From a checkpoint of a small self-supervised image encoder.
Training: cautious_adamw at rate 0.0025, 6600 steps, batches of 512.
Data: trained on stained colorectal tissue patches (NCT-CRC-HE-100K), 22605 training examples, 149.5 epochs.
Rows from block 7 of a small self-supervised image encoder, named by matrix and row number. Rows with one number belong to one channel. Each number is 500 + 25 x the weight over its row's rms, rounded and kept within 0 to 999. All counts start at 0. Numbers have three digits each. After the name is the row's rms in percent of the matrix's.
After each channel's rows are labels from the 100 images, of 14848, where the channel reaches its highest value: "responds to" is what is common among them. Only what is clearly more common there than usual is listed. The data: stained colorectal tissue patches (NCT-CRC-HE-100K). In brackets: how many of the 100.
# convs0: expand pointwise conv (model.blocks.7.convs.0.weight, 240x80x1x1), inputs 0-79
# convs1: depthwise 3x3 conv, stride 2 (model.blocks.7.convs.1.weight, 240x1x3x3), a 3x3 kernel
# convs2: project pointwise conv (model.blocks.7.convs.2.weight, 160x240x1x1, transposed), outputs 0-53

convs0.159 104:533499494484474494506492520521502480531481477502445482508508487471509463521509470541535491547493486514535496512484526424498495497455514511506540534475494577494497499513500467492502464470490515550501466536510477499490514530486510471510509497
convs1.159 091:496463504473518533505532533
convs2.159 085:541502453479483442493470502519507474501553513512507502534461469556544496459533483531465525475522550498498514485509487537477460469499467463497508508496500506498512
responds to: tissue: adipose tissue (66)

convs0.127 112:500498478507469500556504559486475482498483506493500538488512514491511514498536550492542488515558517488496546522503492496521516485519507482460551473497524480472553518469504500496509477517517483503444483507503534503530516494481471482505440480
convs1.127 097:470469485501476459517523521
convs2.127 090:539505532523500508498474514442503502467465493519510505489487521466510501509487497492484502498550417541478457475545480480495494510487487453461507459480511512556485
responds to: tissue: adipose tissue (77)

convs0.147 100:526491516504492488528488487551538511504482490463455514494442524470431497491528475550515478523509517507542530521476499448516521501482481505511543495502494518521509479487478487489519456491494487526538503501515488494499490460488493478439521525
convs1.147 102:505524520516534537508526533
convs2.147 104:503526462489470517449502514494484498515526493529507453473491498546518516505517522513493464467504531477554527483484527497478497492497498473475498502541463493486525
responds to: tissue: adipose tissue (29)

convs0.198 086:489515489497485531495517497496519443521494517485494554508534514505525495541495497536503486513495510433517492467506550493503508510493521505459522500484515484492454483535512457485522465492510522479480474524493510478592521538479500483524489493
convs1.198 088:494511484504543530509534535
convs2.198 072:528499471487526531466526462480531471457472489524528509508495497475490491486519539515475530505504493529487504455550470497488492494472499471538480473489483535498479
responds to: tissue: adipose tissue (93)

convs0.176 097:495485485528504519492489451508549482476501494524442481520501408503505526474445449514494506529504455482486498460515476478475508452488493526496506491526527494532490478509479488504556508499477512496482506524486484497493470492469489494504488477
convs1.176 096:489523516495523543493490546
convs2.176 087:495475507483468500490506475479477461450470528529495479482537474471440522513462446502466509520482491507513493518478531514488509494502505485494487487516487514510484
responds to: tissue: adipose tissue (91)

convs0.40 097:488499534486500513509496539531517477534512512501451503506493502469481454495490512563520484509528494496541478509517558468531458468438500501487545499505513519500496485527515503514491410494513520514498488514465491508499505496487524514483501466
convs1.40 097:503525517512549533507528518
convs2.40 101:533554450480491451477514506554493494487528502518505491483475482513482532522551524530496510506471521498488508511490468479482468471492443491521480527532501528480493
responds to: tissue: adipose tissue (68)

convs0.152 088:479463461484478466514491498515512518531477504510513490485491491504472477509485471514484471474509513492527446533456474523516476539495478556503508484479466519519512487513505439537511499504467533465518490505488454474495468490500517562485452498
convs1.152 103:512526520517546533507523518
convs2.152 112:502492494494477485523513494499503486524529505466437498481455454483490505511493495485479483484493514467552502548428484515485498569559505527491493501513494520501493
responds to: tissue: adipose tissue (69)

convs0.60 095:506478500530491499518483534479510479508495496495444505520494525458498485505513519538552503553524530495550503538489536457532448503471547531493548520514492515494526511478521521474524446525535511505484500535476494517497487506480493507503513474
convs1.60 101:504520517518540534512531526
convs2.60 091:512477497505488494485489547518513467520486455562501545493468509498475452468484479482509528528477495490457522479518500491450493502518501482525492511488514454496490
responds to: tissue: adipose tissue (34)

convs0.113 101:476466467488517497505492523486474485499529498481505470514526468525526473512491443507466533504484508487509410433552496510454496489480499497507480468510472512503434504517526489510472532500516483501500514501481499491497537491525502508524491476
convs1.113 102:462504535472506530486504532
convs2.113 093:487540498493462520547457502511482469480549499511504501460518524494532499502489481480509500515502517500505519519496495515479519479545499506464564488482511519509461
responds to: tissue: tumour epithelium (49)

convs0.174 091:513464527515500505482484489487534456503512513524494494474491459525492511521485513497531479524523518492495490495501547494533515495493495542544520495527509508506503557558506543509488513493568542477462456522482483454496486514468535518493473477
convs1.174 103:506519513514550532514529518
convs2.174 096:493493502530521496483491560555517474496498534520481512508500488575556483491482528476516515521509488499487502481528468490549566508502475501579541485497477536493463
responds to: tissue: adipose tissue (35)

convs0.181 099:524522488505511486485515535493503483470522510572489501478485492465503502503491481452523496471507519489492486497520510466462537447475513479483528507474499467483502514523509502423537495476504481513473480535492527510508520512518501445489435486
convs1.181 097:516517491538543513521530515
convs2.181 097:509483479470467532511477484462550505470499519461570501480478463433469507496496495545490549501500485509502519493525504536497502520504518465468502478499507518511482
responds to: tissue: adipose tissue (93)

convs0.153 108:506510504489499507500544526493495498527501495512462485547516515488519481504471472504486543504441535482527483443550497479443499494540513462495463529504496502468459507519528496456511503505497508513472494548506481505500520521537534469518536479
convs1.153 099:527534523515515519474464480
convs2.153 102:504494481464508521481549511506501511467513505563511503484514576511572517502523511493514509496483510526502474475519525490473458470460471475479473493509479495559485
responds to: tissue: tumour epithelium (48)

convs0.129 104:495483504515509466534432528528525479490491486503495504470481518489466500500523501531518451479548516504490485539458525511538503489461459530491543503504503546501506459486527490511475438522501521540509535519482469509498526500482490500472513505
convs1.129 106:525527504535518477529505463
convs2.129 099:495501486498516517485518484492501505527506473507477506438533555532494496494502479491498466527550543540529478511474528533475460478518539524515515479506485522523495
responds to: tissue: adipose tissue (49)

convs0.148 090:487495517483509526482499460513513465542476503505474486495472483422463509489450458509510487492494482495502487491493506495472494486543512523474531473508486493487493466480513451456481464460512496508513490461450541529508454518479492523465512504
convs1.148 106:493481488480450474485473477
convs2.148 107:548507521471492520529487498496486455489459490498492505485526478480483459505469464488441476475498490453523506490500506534492472519508518492496504418446504473493530
responds to: tissue: adipose tissue (47)

convs0.175 094:532513517493473494494521496491552472512496452563530497510468479473515502490505504458527478492483520488454494490499550469488537479470505506473521504486518482470484508520556503480518478532522499523456503507492487515507479505461499437499468538
convs1.175 095:504519516518544532517531522
convs2.175 102:485498486499477518519496492484522526468506475459574496490481488471504507491494524551498544483533506509499550467511447484500531513488490465494491498497500519525488
responds to: tissue: adipose tissue (92)

convs0.182 109:503525446497476450491538470486494498470525536489454491524517545497529475480481530520480520485523529490500468477494511490463483513513530480489509536537534499500507465501492517507528505524467521494493472531489494507511474491577494521522451525
convs1.182 099:503458522487529456481509503
convs2.182 075:471489545518429481486501550479504538493450532522510514469534533463453492506490485523503497523535506511461474495503524435517548499475485472481483506489516466495490
responds to: tissue: adipose tissue (50)

convs0.66 109:530501496500492500560499517495485477486489520517465508498488489471499506516501524477506487528556496511490529497469507434471530468482489478507515505495510505494522516520492511491515457492503464565495468538496485502492546532504486409486477477
convs1.66 106:518543531510513504481468472
convs2.66 096:515505491513493511519537486518531504487489506511503498488470413529544511474529535540446526476471540506494532486504525509505507462481458459509486467490503551511507
responds to: tissue: adipose tissue (65)

convs0.96 097:469511484466501521440543469480491492503509513525528460485516505481532507525448492552475509534486502473462467467514513506476499500491533517530497481500502518507470513516516448513507478505446555497488469528498516473480500529483502484521455488
convs1.96 102:499513497503518543496524552
convs2.96 106:511509501420499526513532531518480468475489457539518522434535521501461473496475476477493529499477518458505521482503527474456490519498537492482499466487483451510499
responds to: tissue: adipose tissue (95)

convs0.135 103:488498474501488482525466511527513499511525528463506505495462502527466522504533458501474483488503514508518454483455510500506524536480446521529491470474488518539464491524504477531479509479494523535528525497486419472499542482516515520461494509
convs1.135 107:521504473535511461520514468
convs2.135 107:470478495504483460521441500520480512512502455441490497505491487479469497499490468505487485481559496522508532529445451550515503549544564537516523513515497494506508
responds to: tissue: adipose tissue (39)

convs0.215 111:509487522500479507557482538506514494540466460504508464488511504494503479525551471532544468524494504519497508534514505515530493498469496551505547542492502536465514547470512453499473481474501501515501498515502504519472530485469473523502505447
convs1.215 095:474507526522520450505475513
convs2.215 091:487481512474469487507491522522522496513519541531475503465509540510473511478504498541487513527515559502485504522483487469508514490486519476490528525509505528469491
responds to: tissue: adipose tissue (75)

convs0.9 107:518544482488527501505537495470510490502528544487450489511501553488516484522508546509478488492509566480485443471484523494496496475502518516486541530505487505527512462515514507469485499500519534486474459524526496508560501499534470543508481508
convs1.9 103:503539470498512522513453513
convs2.9 081:497503564480478491493497530492525496487446523511507532457518498440447493499512531499505511526500492510486473494526506444521508492476501482466484496480506525493498
responds to: tissue: adipose tissue (49)

convs0.115 101:480538489477506489493501527524480487511488496509480488516490530451481491495475477487480504467485495501495484466503495494458502483500475476450499512494486519477463473518531441534495462555467479570506535520497469537511549512506479470477533491
convs1.115 099:524542529507524526487473485
convs2.115 107:471476486477516488473482519519531513482476550559500512529516493515534513478524495530520530547461458526483510497506502528536559475453491477512534493494494520484517
responds to: tissue: tumour epithelium (40)

convs0.217 083:521518487476493536512477493489504470544513496498487401493503489486494489472488467517501486511509516543533505495502535485491492476485514495520515524488512549521502494529503468498486494452495528500492497517507498498395534521475524492498484486
convs1.217 094:498534519529546522513521502
convs2.217 075:511480471478525505467558459483512481484487508502497491480488529535501507462511490536465532507492521531507511491494484472476483452468516490543491490510479544512473
responds to: tissue: adipose tissue (90)

convs0.84 094:449527473490446445466457522514502504519493516480486488527487490442482479482454512505457513458443519507494483489502467511480490485489502485453489491491483525487507466485501451524500465486477503545505523499507508541512528496494467505481510493
convs1.84 099:509535511516547529498513528
convs2.84 121:454517531488539500478515520503523536501472555504488507532505480508509508493515501514514502532480490539485493516471509509551565466499497506498526497502515531505507
responds to: tissue: tumour epithelium (51); tissue: debris (27)

convs0.51 107:509487497453479497467421478513502480490478495472493506496484517484482512472506502524525496490501516497510495527464519509539520497496495501503609487503508506475548491545503484509464441498506501505476479509491465487510472526509474493478476478
convs1.51 094:474482513471503532503529542
convs2.51 092:492512511488529498451494546525522502497485520511520491487473534556529517472525489473522510523500514496533512502511532515481507488469495506484498511542449488574472
responds to: tissue: adipose tissue (47)

convs0.194 081:480508501467486535492483488511508485513498509500500596498505492489487501536484486515496499503492512388528486492500512490508505513495514488478493508486489506517495505514511474487508484475506513497488500517482511463612515512492516502490507481
convs1.194 097:510525517525539528517528524
convs2.194 084:517490488510545507467523462466497477479465502510510488508504532492506507486511521515482517500480514536492498480519464455499466491466496488544490492510481539496479
responds to: tissue: adipose tissue (81)

convs0.54 107:473484490486521491472497519496482464493536511502482487511511503502512518497473462488441533474485481484483459431481535507441513486490482504494494491490507535530467487584501471535479532510516505517511516511456471478507527499510538507508484497
convs1.54 096:528519481533530470527518487
convs2.54 098:500514508462488490480458526529491481480489498494512486487502499517470511506483457471506513479483537438492519528471496513493524518528534504468542487512512483455497
responds to: tissue: tumour epithelium (50)

convs0.142 093:501475521519489494506489506524506454524528501529528498437471478503454510477492503526517447440511513490496493505526515535519514481501459490507507513527528521422501502510509518484491494492544521495487522511467551485511463491498525526452499492
convs1.142 105:494480485480456469490469476
convs2.142 114:507504481492496491534498487493489506516496489502497517505504501493516450447524476526481512454494502516499528449485547493466511505506475468484496490451515433509538
responds to: tissue: adipose tissue (86)