From a checkpoint of a small self-supervised image encoder: 6600 steps.
Rows from block 7 of a small self-supervised image encoder, named by matrix and row number. Rows with one number belong to one channel. Each number is 500 + 40 x the weight over its row's rms, rounded and kept within 0 to 999. All counts start at 0. Numbers have three digits each.
After each channel's rows are labels from the 100 images, of 14848, where the channel reaches its highest value: "strongest on" is what is common among them. Only what is clearly more common there than usual is listed. The data: stained colorectal tissue patches (NCT-CRC-HE-100K). In brackets: how many of the 100.
# convs0: expand pointwise conv (model.blocks.7.convs.0.weight, 240x80x1x1), inputs 0-79
# convs1: depthwise 3x3 conv, stride 2 (model.blocks.7.convs.1.weight, 240x1x3x3), a 3x3 kernel
# convs2: project pointwise conv (model.blocks.7.convs.2.weight, 160x240x1x1, transposed), outputs 0-53

convs0.0:456594485505506461465463559539494511507500541481494472492480532455482526450497514522460494423449505514504474451463427497443515486515457462438469531476522540480468420491518416497503459549425509580498626513460475546522569511522472519486515454
convs1.0:537508476560529447547536460
convs2.0:419483494484536479419430564520559516507497583543493523530488529537513486447509459536514538566476461563471503498495481513552595485488536485522580481498513549532528
strongest on: tissue: tumour epithelium (39)

convs0.99:483535504514543492528461489521493413516521503528435474542499456502492537514486452464453506494504439474489460373512524474430502422497446512433482480496469531510394499547465463624453495539516468553496563498472463481492529469520529510485518538
convs1.99:485485496477526558496555579
convs2.99:469507512496466467468419516549471457421508591541511471519562467558535541476495471521514517544448509422480500532477527544486589434482509507499564486515484508405429
strongest on: tissue: tumour epithelium (54)

convs0.164:435469434473483501501439528508477551545534494436567505456491481495472555511546493465500443446495522539537519565509535580558512437546485530474514548513449489511565475526542406470493494419451499443454496505533459543534513505546412534482519481
convs1.164:522524536526482478448433442
convs2.164:528515521485500438544510484460408504441471493475486453522565458478514491484482477555440504386483568547488408455480592483511490481466420469472476471481474459511555
strongest on: tissue: mucus (25)

convs0.1:503521526455507541518546497484484447477467490540460472544537512524528532489398499432484519525550479453468509401471479484415514459556510534493465490541500541515448476629504453568508516566501466522438468529455479442491517557491520448525472517
convs1.1:548562540522537527468453472
convs2.1:536497406419498486451509526582509524415509495587544515511503432510533528540533477521474524488424581443497520534513526558461481490467483441485477464500492453444492
strongest on: tissue: tumour epithelium (64)

convs0.193:494434494518572451452473531482432545534512599484529475499485540475519499527461466498470510549506483481479550503561521473492512518442516480510510497594587496466584491474546368460561528523472570500478468491506458538517491546497491463526469531
convs1.193:500499534555569476489557540
convs2.193:503456483387507530459489502509545516464491482499547534500513530454403488469481488547469543517507501474483503468492475454478616559469547450469442494502507498487548
strongest on: tissue: adipose tissue (60)

convs0.39:501547474470487494538517552466473430536496490553527529556491516468538509526497524450508493496505547450509513487532585459485523475481517481377573485418474465408505546536534487489550425528527465513432448523494485522524535547498462429512419512
convs1.39:525543544490541539451438479
convs2.39:486515492467478499479501475511536521438460515536553495515486407441507522515508611560457515491485482494507578439531480529517505473470448423496396434505471545515480
strongest on: tissue: adipose tissue (99)

convs0.16:532519497474558519497532491491566472439456521569470477539550578566574473493444499494450545473505459492465459419518471539425484515421464528487488472540557508513429453554501500576461547508481491548512544534445487476495522443503551472557496503
convs1.16:483463475455431459473456468
convs2.16:431478441565508540453503551529560526563587522516491514469427546545545493477562609477559500525546495515501503503522499489502544555517551542533515568545479547498445
strongest on: tissue: debris (31)

convs0.221:454548522464583478418455518537471505524509515571451479483482490450500481485415524543470542519518487467529514425456518441459523467491504441508444483585521563493460443570461494532570501547476570571485506506507489465504449533465550462498529517
convs1.221:510480478553545482547571530
convs2.221:511471458390521543442469483535541497413454497556568513530543492498474513485532493518534586551425523453467472493544555488459589458434505503485425497518467493440496
strongest on: tissue: tumour epithelium (39)

convs0.222:459565493482525549550428548511487501543471504390477494460525529507450472501534517503481484494463541482597472492509482504544440551543512561559428485519453536508451504525519462551428511474470576470521500503449468441463529527532562562470547521
convs1.222:502518515517569556523559541
convs2.222:499447521469472483531528451406518479503490618465396478474473464465479512460474454549417501487503501503569510524424499463501493527536505478490470494514453546537482
strongest on: tissue: adipose tissue (87)

convs0.101:498527422524416480522494562415519480572508514459455486534512466448522470513442517478505504544456561483528432503484521501510400527503635546500514475525515522477504484448547473460499476457578567494433507494483528526495520548505482488531518466
convs1.101:511527520533574550517551536
convs2.101:414360529457567562543534469468511502526482479497486567545601499506500442427496488454508483533512591458517475480511537527553522506522591521556545489474496441463506
strongest on: tissue: smooth muscle (42)

convs0.3:461541556528578469544483583423508477572514520551447492562537506470559425485507475494482570523463545462526496472459527517464377510479591521475529502490514527500517513496480508493514513554562550515485507535484487560494444512497546522566521518
convs1.3:494463474475429443483458465
convs2.3:542600466552479486479485587563518523482525587464509455449445472573515557566589579506489499455586529486467517541533480426519521518496489514490566497535521505443428
strongest on: tissue: normal colon mucosa (29)

convs0.227:484507422480407408487427489526487449493532491479491491528498513476480490443495515483436523376482564510531514477542435538502516470498454440426455570508540524486509411507495511526500499434516464553474553547496472532520547522483450479476508505
convs1.227:507527523528575551519552532
convs2.227:427512587504524507523519505505526569482459518485513522502516539514517548551531487471525527577473534523455509598469475460534472422507498559475547489508529539515426
strongest on: tissue: tumour epithelium (51)

convs0.81:490477474463532507536562545488491468490503562517450488544545513539537451525481461483468538490510513494462440454439496486431553490459460515491514496494498552511437460659520489588499490493525481531491492544444410446489571520493513439526480471
convs1.81:504524518525573556514552537
convs2.81:545560514417493494525521478547470426363455504467520509480512463444466506510514483524435503465492494464504492501488502525432464451525531485479524410462485485428474
strongest on: tissue: smooth muscle (39)

convs0.116:524486514489533525520489500434491490466447514556511500489595545528597498527461484550578467552532479495443476508530528565523421498472516527486562466545490500468479512589506504539485477513479525424464440499484578500494440477566520507593468522
convs1.116:483467472468439444473447470
convs2.116:531472499434433434472462465463428497453490488510496407529561504461480544507443456559490500429498545488512424494479541503500523506437415447436450522535459472465582
strongest on: tissue: normal colon mucosa (54)

convs0.122:446491483515418489554482511527548508503478587481469486502504522489486423500463478518464518468473545491549403483455485516510432523460510514506511543488513527581530508554543441529511480480523545523503459574427451510489531521505539610506484394
convs1.122:514526511518577553511552540
convs2.122:509500510475512469574588451490495468504531532458397528489504467411495500486526467524458502496440476522509479516399467512485471557565475511540473521503515525498503
strongest on: tissue: cancer-associated stroma (27)

convs0.37:497485524441471545550474527506471474533387506513486484513478429425475483474378533431520522511507537484492524443434452494477539492600507455469473464535485565451520508518483484558482495546538459571439467500473529502513522544472464473468507521
convs1.37:521541512539577542521541528
convs2.37:483495491486508477498483496569544548439477455512556524530487453487532544490528560551536529539520531467490481506518466556500474464446506494502432531522483513434502
strongest on: tissue: tumour epithelium (53)

convs0.121:497501477464497526500465502494547438521512525535478482542498408510521474466368549477482555453477544481487440428448452501433547446544512462519450498526496521483497483630517523520492528503544537511428523466465484455502470533490550460503463465
convs1.121:536522500562571503533550496
convs2.121:529534513422479526480515521496508483397492508591550519467510468506523508537469521472500574490405535485456507493563496492452455437490424426431527449481539480504479
strongest on: tissue: tumour epithelium (42)

convs0.130:532428519451547430482531509439469562512497419476520496505518567523538442588484538466500490574489565528491500527506512499509461568526550532521531499517519571507539452534534483447478496400568466507509417488537532503509580522501508516541488521
convs1.130:493464484472421452484453467
convs2.130:560561444546487477439489532513551502473541541517529482438476480524557539577500536495525574511490491533454493501540481533519486492521446467540544484519555548539480
strongest on: tissue: lymphocytes (44)

convs0.103:509477510504487477493423569572498447512501461544456506503424462448446441532507513526535470538529497503539537532483550421569519480459468526512559509514537557475486536481495532502524404495550500634500512567464471500499497522452476467448528476
convs1.103:480452457472448445482461461
convs2.103:450457574527487530516532470387480548499384481451480516490546544415476466507489466465511489470531519539533430515472574454521543540502510541496472466467497429520487
strongest on: tissue: normal colon mucosa (39)

convs0.64:488589542517544452519404538361514466545495493457483495522571498536578482491508499430464533498469514500556498469483577557486451502507568504460506493492529566509490469524487446504465548502561528489454541463490475521499503531533524506572529487
convs1.64:486457470460433459476453470
convs2.64:535479407528419450450467511509542491516531479506505478461454509442440515555500520520517541529541526546471435546512545524502466573513514512542454573560525474446496
strongest on: tissue: lymphocytes (95)

convs0.133:421560473456446417449431518481528474547516542473499477566515465403515425465435483481440533472470547491514473485508461552458475486515544457448487477497509503463504445466481466515509467426478534532457532489492533591526488519508407511512492487
convs1.133:514531525526570552524552533
convs2.133:402491541497545493489521511513539568504524625525488534532513564532588495466531551521540544552444483581464464492490468487610576449476478488500566488477525570537472
strongest on: tissue: tumour epithelium (56)

convs0.20:469546492453557524480531511509489512508541569554469460552502500451510477480437471484387559470438521462486445343546524510408521467485487435491481494436498478487447500567469476513497494473468520534490499524442490491507482478547497476504488492
convs1.20:440471527513531525556539446
convs2.20:499514533441503527419524507508494426438467541555492472452547523578522530476451478470505488551453497504528481518478534519465539438474540524510498457534442547510480
strongest on: tissue: tumour epithelium (56)

convs0.15:492543488478477441490471471442546517496458395471472478596529535538547464537449474426459553552441535490536510496541501538451481564535579541526491461499482492488450482487455464460534490385529506523510463447505515494474493490540521449546481532
convs1.15:488466488460413461482463475
convs2.15:535516435457430531525547465474509469513529425541510489479459522469453512519510506458549526499462513488482522547477569490404526527538537548463446599578517429485520
strongest on: tissue: lymphocytes (89)

convs0.21:504511488484498521554496578500467465493467478515454497573539446517517491502438504405505575534472539495487507411540449456432508490591507472488455514583506522451453525586524493549494523547509448517433485520499470465486520553505525421525469528
convs1.21:495487508516554556517557566
convs2.21:499538468455443474523533495516467535435510505596525510478535478549601507539504537524486466470489542449494524477508568521453446418514452442469443453470497438496502
strongest on: tissue: tumour epithelium (62)

convs0.134:453464450497535456446459527490480500521534563453546481523487569468472540492513397382419534474512500493529436510524557503466464528477480504511534488424454533510514536538470425568428521486502484503523500480444458501508531459544469556479465486
convs1.134:515539531526568557514538537
convs2.134:430501523480479436511386528571497507521466456444472489505493481493479507496482487496537508507593513459521575534394459579537579511538535535497544519517499535453503
strongest on: tissue: tumour epithelium (56)

convs0.205:579496519494606482502454564440518442509509521550464500533570540561602459526452477501506519563500554518499471469518413503457502554430525509473508509488516532491475507549482478545483563522507508484467553526471527467508485461463552445584484528
convs1.205:479490501488417448487467446
convs2.205:478449515476486447423468501469452503503526515513484433531510521477451551520496528511567505498513524500494385533496499449556514516429479518497487598583468537440519
strongest on: tissue: lymphocytes (72)

convs0.206:497526523405480464516469460454549394537510525481447471508546466478516468519483501527510501481533500511518418505552505475494432477507581562417542470509476449526520437499534405506459451389512444507490440480515486507506510549516516515511466513
convs1.206:514515521523571559518544547
convs2.206:399475506546501468510511528526521559554515482444502565525480555475492479457569577511517466539547540531460463492492431450507512466554494509555524527474529488465446
strongest on: tissue: smooth muscle (31)

convs0.38:450542527452535498466458529498490489506499479525486457549486481476507527466431525435448551495499505477471500349509534484412496449563500503476433463554498507496447483595514466555466500537507521574433536507461460490495503515504547429494531516
convs1.38:500555559518558558525513486
convs2.38:532504499391497491451512509540475490395460487580547486526565493535502527505495444517502521520435560459498469506506532490478537421418477468471490467497482478455520
strongest on: tissue: tumour epithelium (54)

convs0.128:480515502486578492545473582502522478563505500539394486522505461391512426469482491486513533481430556486526422452509501448470440478480554502418524542514469492477489460526533468446512452485540503568469552534487477577514494534504509480504515456
convs1.128:505521524526572552514554541
convs2.128:454437526460474499551515410459532580476480452509557551514583608397468490473507477593554563553500520561443445454510535500478482418491513467452463521484524439525529
strongest on: tissue: normal colon mucosa (35)