config.yaml
model: "self-supervised image encoder"
image_size: 48
activation: "silu"
channel_attention: "se"
expansion: 3
widths: [40, 80, 160, 320]
projector_hidden: 512
projector_hidden_layers: 1
temperature: 0.1
init: "trunc_normal_002"
optimizer: "cautious_adamw"
beta2: 0.95
eps: 1e-08
final_lr_fraction: 0
weight_decay: 0.3
Rows from block 5 of a small self-supervised image encoder, named by matrix and row number. Rows with one number belong to one channel. Each number is 500 + 50 x the weight over its row's rms, rounded and kept within 0 to 999. All counts start at 0. Numbers have three digits each.
After each channel's rows are labels from the 100 images, of 14848, where the channel reaches its highest value: "top examples" is what is common among them. Only what is clearly more common there than usual is listed. The data: stained colorectal tissue patches (NCT-CRC-HE-100K).
# convs0: expand 3x3 conv (model.blocks.5.convs.0.weight, 240x80x3x3, each kernel summed), inputs 0-79
# convs1: project pointwise conv (model.blocks.5.convs.1.weight, 80x240x1x1, transposed), outputs 0-79

convs0.152:582590550654419532598597530489490454608562524507465496528502467513508453490516605456478460499465513456453537486467537536488530427457512510469502560365549558515510501538459554434460483573592527475502498480505563488478542496491580550501489480
convs1.152:441469553434525484448497491500487555426496469387462507517515581491499468490511414505472545550484505514517536512573568461518431609490518508545467367633461412514442508435548504507555507535487543432584516415501409542485484599496479508519541541
top examples: tissue: tumour epithelium

convs0.36:412471625474485572513423570502511484480558501441463470412573540491496557489489523507498475453539458512503539512565512551490513465508539471523500471619534430444536593470527501525590476595519548474490442512477463449406523517494681488502508448
convs1.36:477557577525509452502421509500465449590455499443490499536501537550496509497579604488478494500511535487495555501433581588533456551558426584479535421473519625527543475547452543645354492574535521449490511449500507467505472449481500533495524493
top examples: tissue: adipose tissue

convs0.208:396473558404388465469524501463492564553546507474527493534561477509531486463474507479459536476405532471567495543553479519523376489536561530518435501589492489479465544520493454546530527448496597417430479472494531494466507420499633612566480465
convs1.208:448394473616491477495501515460498504505520553401470493464534526480520494565541475569472567501424526545516480460549505550473477596479556531517549487564532556594566561482526500475430537501538539419596504516458538541520488497517521690563485447
top examples: tissue: cancer-associated stroma

convs0.89:487541494523502578490439464556336447476469516495422483415507568449419491518480475547517494455496487527528529396614520492487525500488498414532536525523466545486510520497445505512413470483562560529625480552482511486461619584500519471437589475
convs1.89:483473523554518460492464469545645540498443486475437488548475500501431477393484529492500490527448548461534443487467436475544421572511473566626459458487584478521487468544472519561533470574553630499512598462457468449473427390515539514468520525
top examples: tissue: adipose tissue

convs0.227:537529530468557445570504571524580520571512487463503534488395429471442498504568472524517464532532616475518448611428543543523492533469448586451527433427536463474567495520580552481517427488440461539520583508440435569494451475493437528450520598
convs1.227:580491431629452529538498500468446498526536478391480525484554408620500523482553573469516445514543529553523571528483416537530502536542488547545428529471530527545504490437494576525505559600505488445500610541596482452464580556537511538539531490
top examples: tissue: adipose tissue

convs0.134:471476456467468449451623397439522554493469504492484475574607521517609477421449445457442575520429499421496407493476413523475445555484554517551397519495490495509455486497477472519545586559502509456424522481500539500505507430486514540609456469
convs1.134:485482538499495533515548496433526497506545519479568480338520536509548528531516484568395546392516520513429505455556512594429617469471534475516525499516468479576529588400533486457486562497549526439615463511491562565535503501505484571568538491
top examples: tissue: smooth muscle

convs0.58:523435549500501564495583435542429522538451459572499476497566574504518355484566476505522468550467433557461415412446518500537539500423531496492529556444467544476431406503546445528455484615509517454495429510467543498504402568523506467512489411
convs1.58:489481506397487518648448562498576422481432589516443492570483564500499441479442512446459557548531552486534491459429540463482479456496522505524527459561555516479497521614474504581476477439579538561490442522372404503487551488549509453493455482
top examples: tissue: adipose tissue

convs0.10:514535470532463514469502472497490446486429507534452520490526563475500457460403602473531496490487554425486459482635489512505485450561557446517544539559530435397477485475457522437422500543578641466471494494393610474526459483587562503498461450
convs1.10:380456524482547491504394565533513529472469402516552537420523500510457492523573438579539490477522446452558502535469475550587419600470472554545514516571510558485459509461555517600606538504464544474526525561442469491502449513387506581508534510
top examples: tissue: adipose tissue

convs0.18:562594474582579621574474508510446527426452511481440519463509569442483519503571510452547474582560566518487543478488540477500536509411514506550505473511560460476499487529505640407453489540527581520533555515375540506504539533541467434483539559
convs1.18:410566593497553495487533472519583580575568496423539458442515484535486533511493457576439494510445513499541488513521547533504486527542483539614430467528411536551420503493484443505494533458457646464552479471592443445477472522435608527482558509
top examples: tissue: adipose tissue

convs0.63:448502515464527455505513521399506545507489504515479461574598487505640485434443521402462575477443512464492452477561501512465444412558586495492421517572510483507519458536473463471478593540537543458383503428481528553498486475550538496645487495
convs1.63:466501527489508532452524498416519482506512532501526452355572518485568500507441504577428591411437516513462465411555490604408578466516583438473559512496533452564515568457523446451479544513565529440539469517482608557516498482509512533590521490
top examples: tissue: smooth muscle

convs0.8:558469501500489591523533566474580588560499504523484316501510420493509498405466496503511506540478565581514477502537533457496495410485559484525510533510462544539579524567549453409539522455492522499454450461596510526353477445542517468511490470
convs1.8:470517540532523446450466495533469510420516588499524352463453549515460508439558433484472478481517402645463482499533519491478509481401429468553472483567498451513462507542487491570479506587444516543560537515420452522333501510500511504456504532
top examples: tissue: smooth muscle

convs0.154:495414477468500565609476532426476538564457463489507490483558443545578475499478500474492516531454518434523474512468509548429516522601564512525517442491486450474505535590442408464535543350496528476421486456549579449495534404608543457564470467
convs1.154:460522449509485478547492536406418468542517519482573467398509628467530520574565472475451516471468616527557484495507562492454519559454541510456538476523401502529544622377580458464482534527517531502550471502488511585501605534536474507552517529
top examples: tissue: adipose tissue

convs0.128:454450439592539527470580577517480508442529568450445494472503563504475551482467447548467535529562494464513508521549474440476492473410518527606484493579455554610468554596486479427449538551430603493507446538554462423473582506507566531469438443
convs1.128:485527583443510543531502481557500487503461439590545469434494510457526493427542575539459499445503506501401599456381431536502538478492452500427497474530505619564520456528487522587576473610453487520488511540525536475535486515331486477513501517
top examples: tissue: tumour epithelium

convs0.107:486425513543505565525507518525543473508486537475438646499526371489495454571380498510494537534496526342519431496524482460487502494485535463449508467497440406512523491545497444400533496467517499494465436487549541449640482533555525489497481421
convs1.107:484538518521598512429505508565431524418563492482547643460457514518457536517532425492463449483501331402454521455538495525483545519504401488512442496515479499504449504515482496568439509514407500524550563494499510454610531452574507555449512552
top examples: tissue: smooth muscle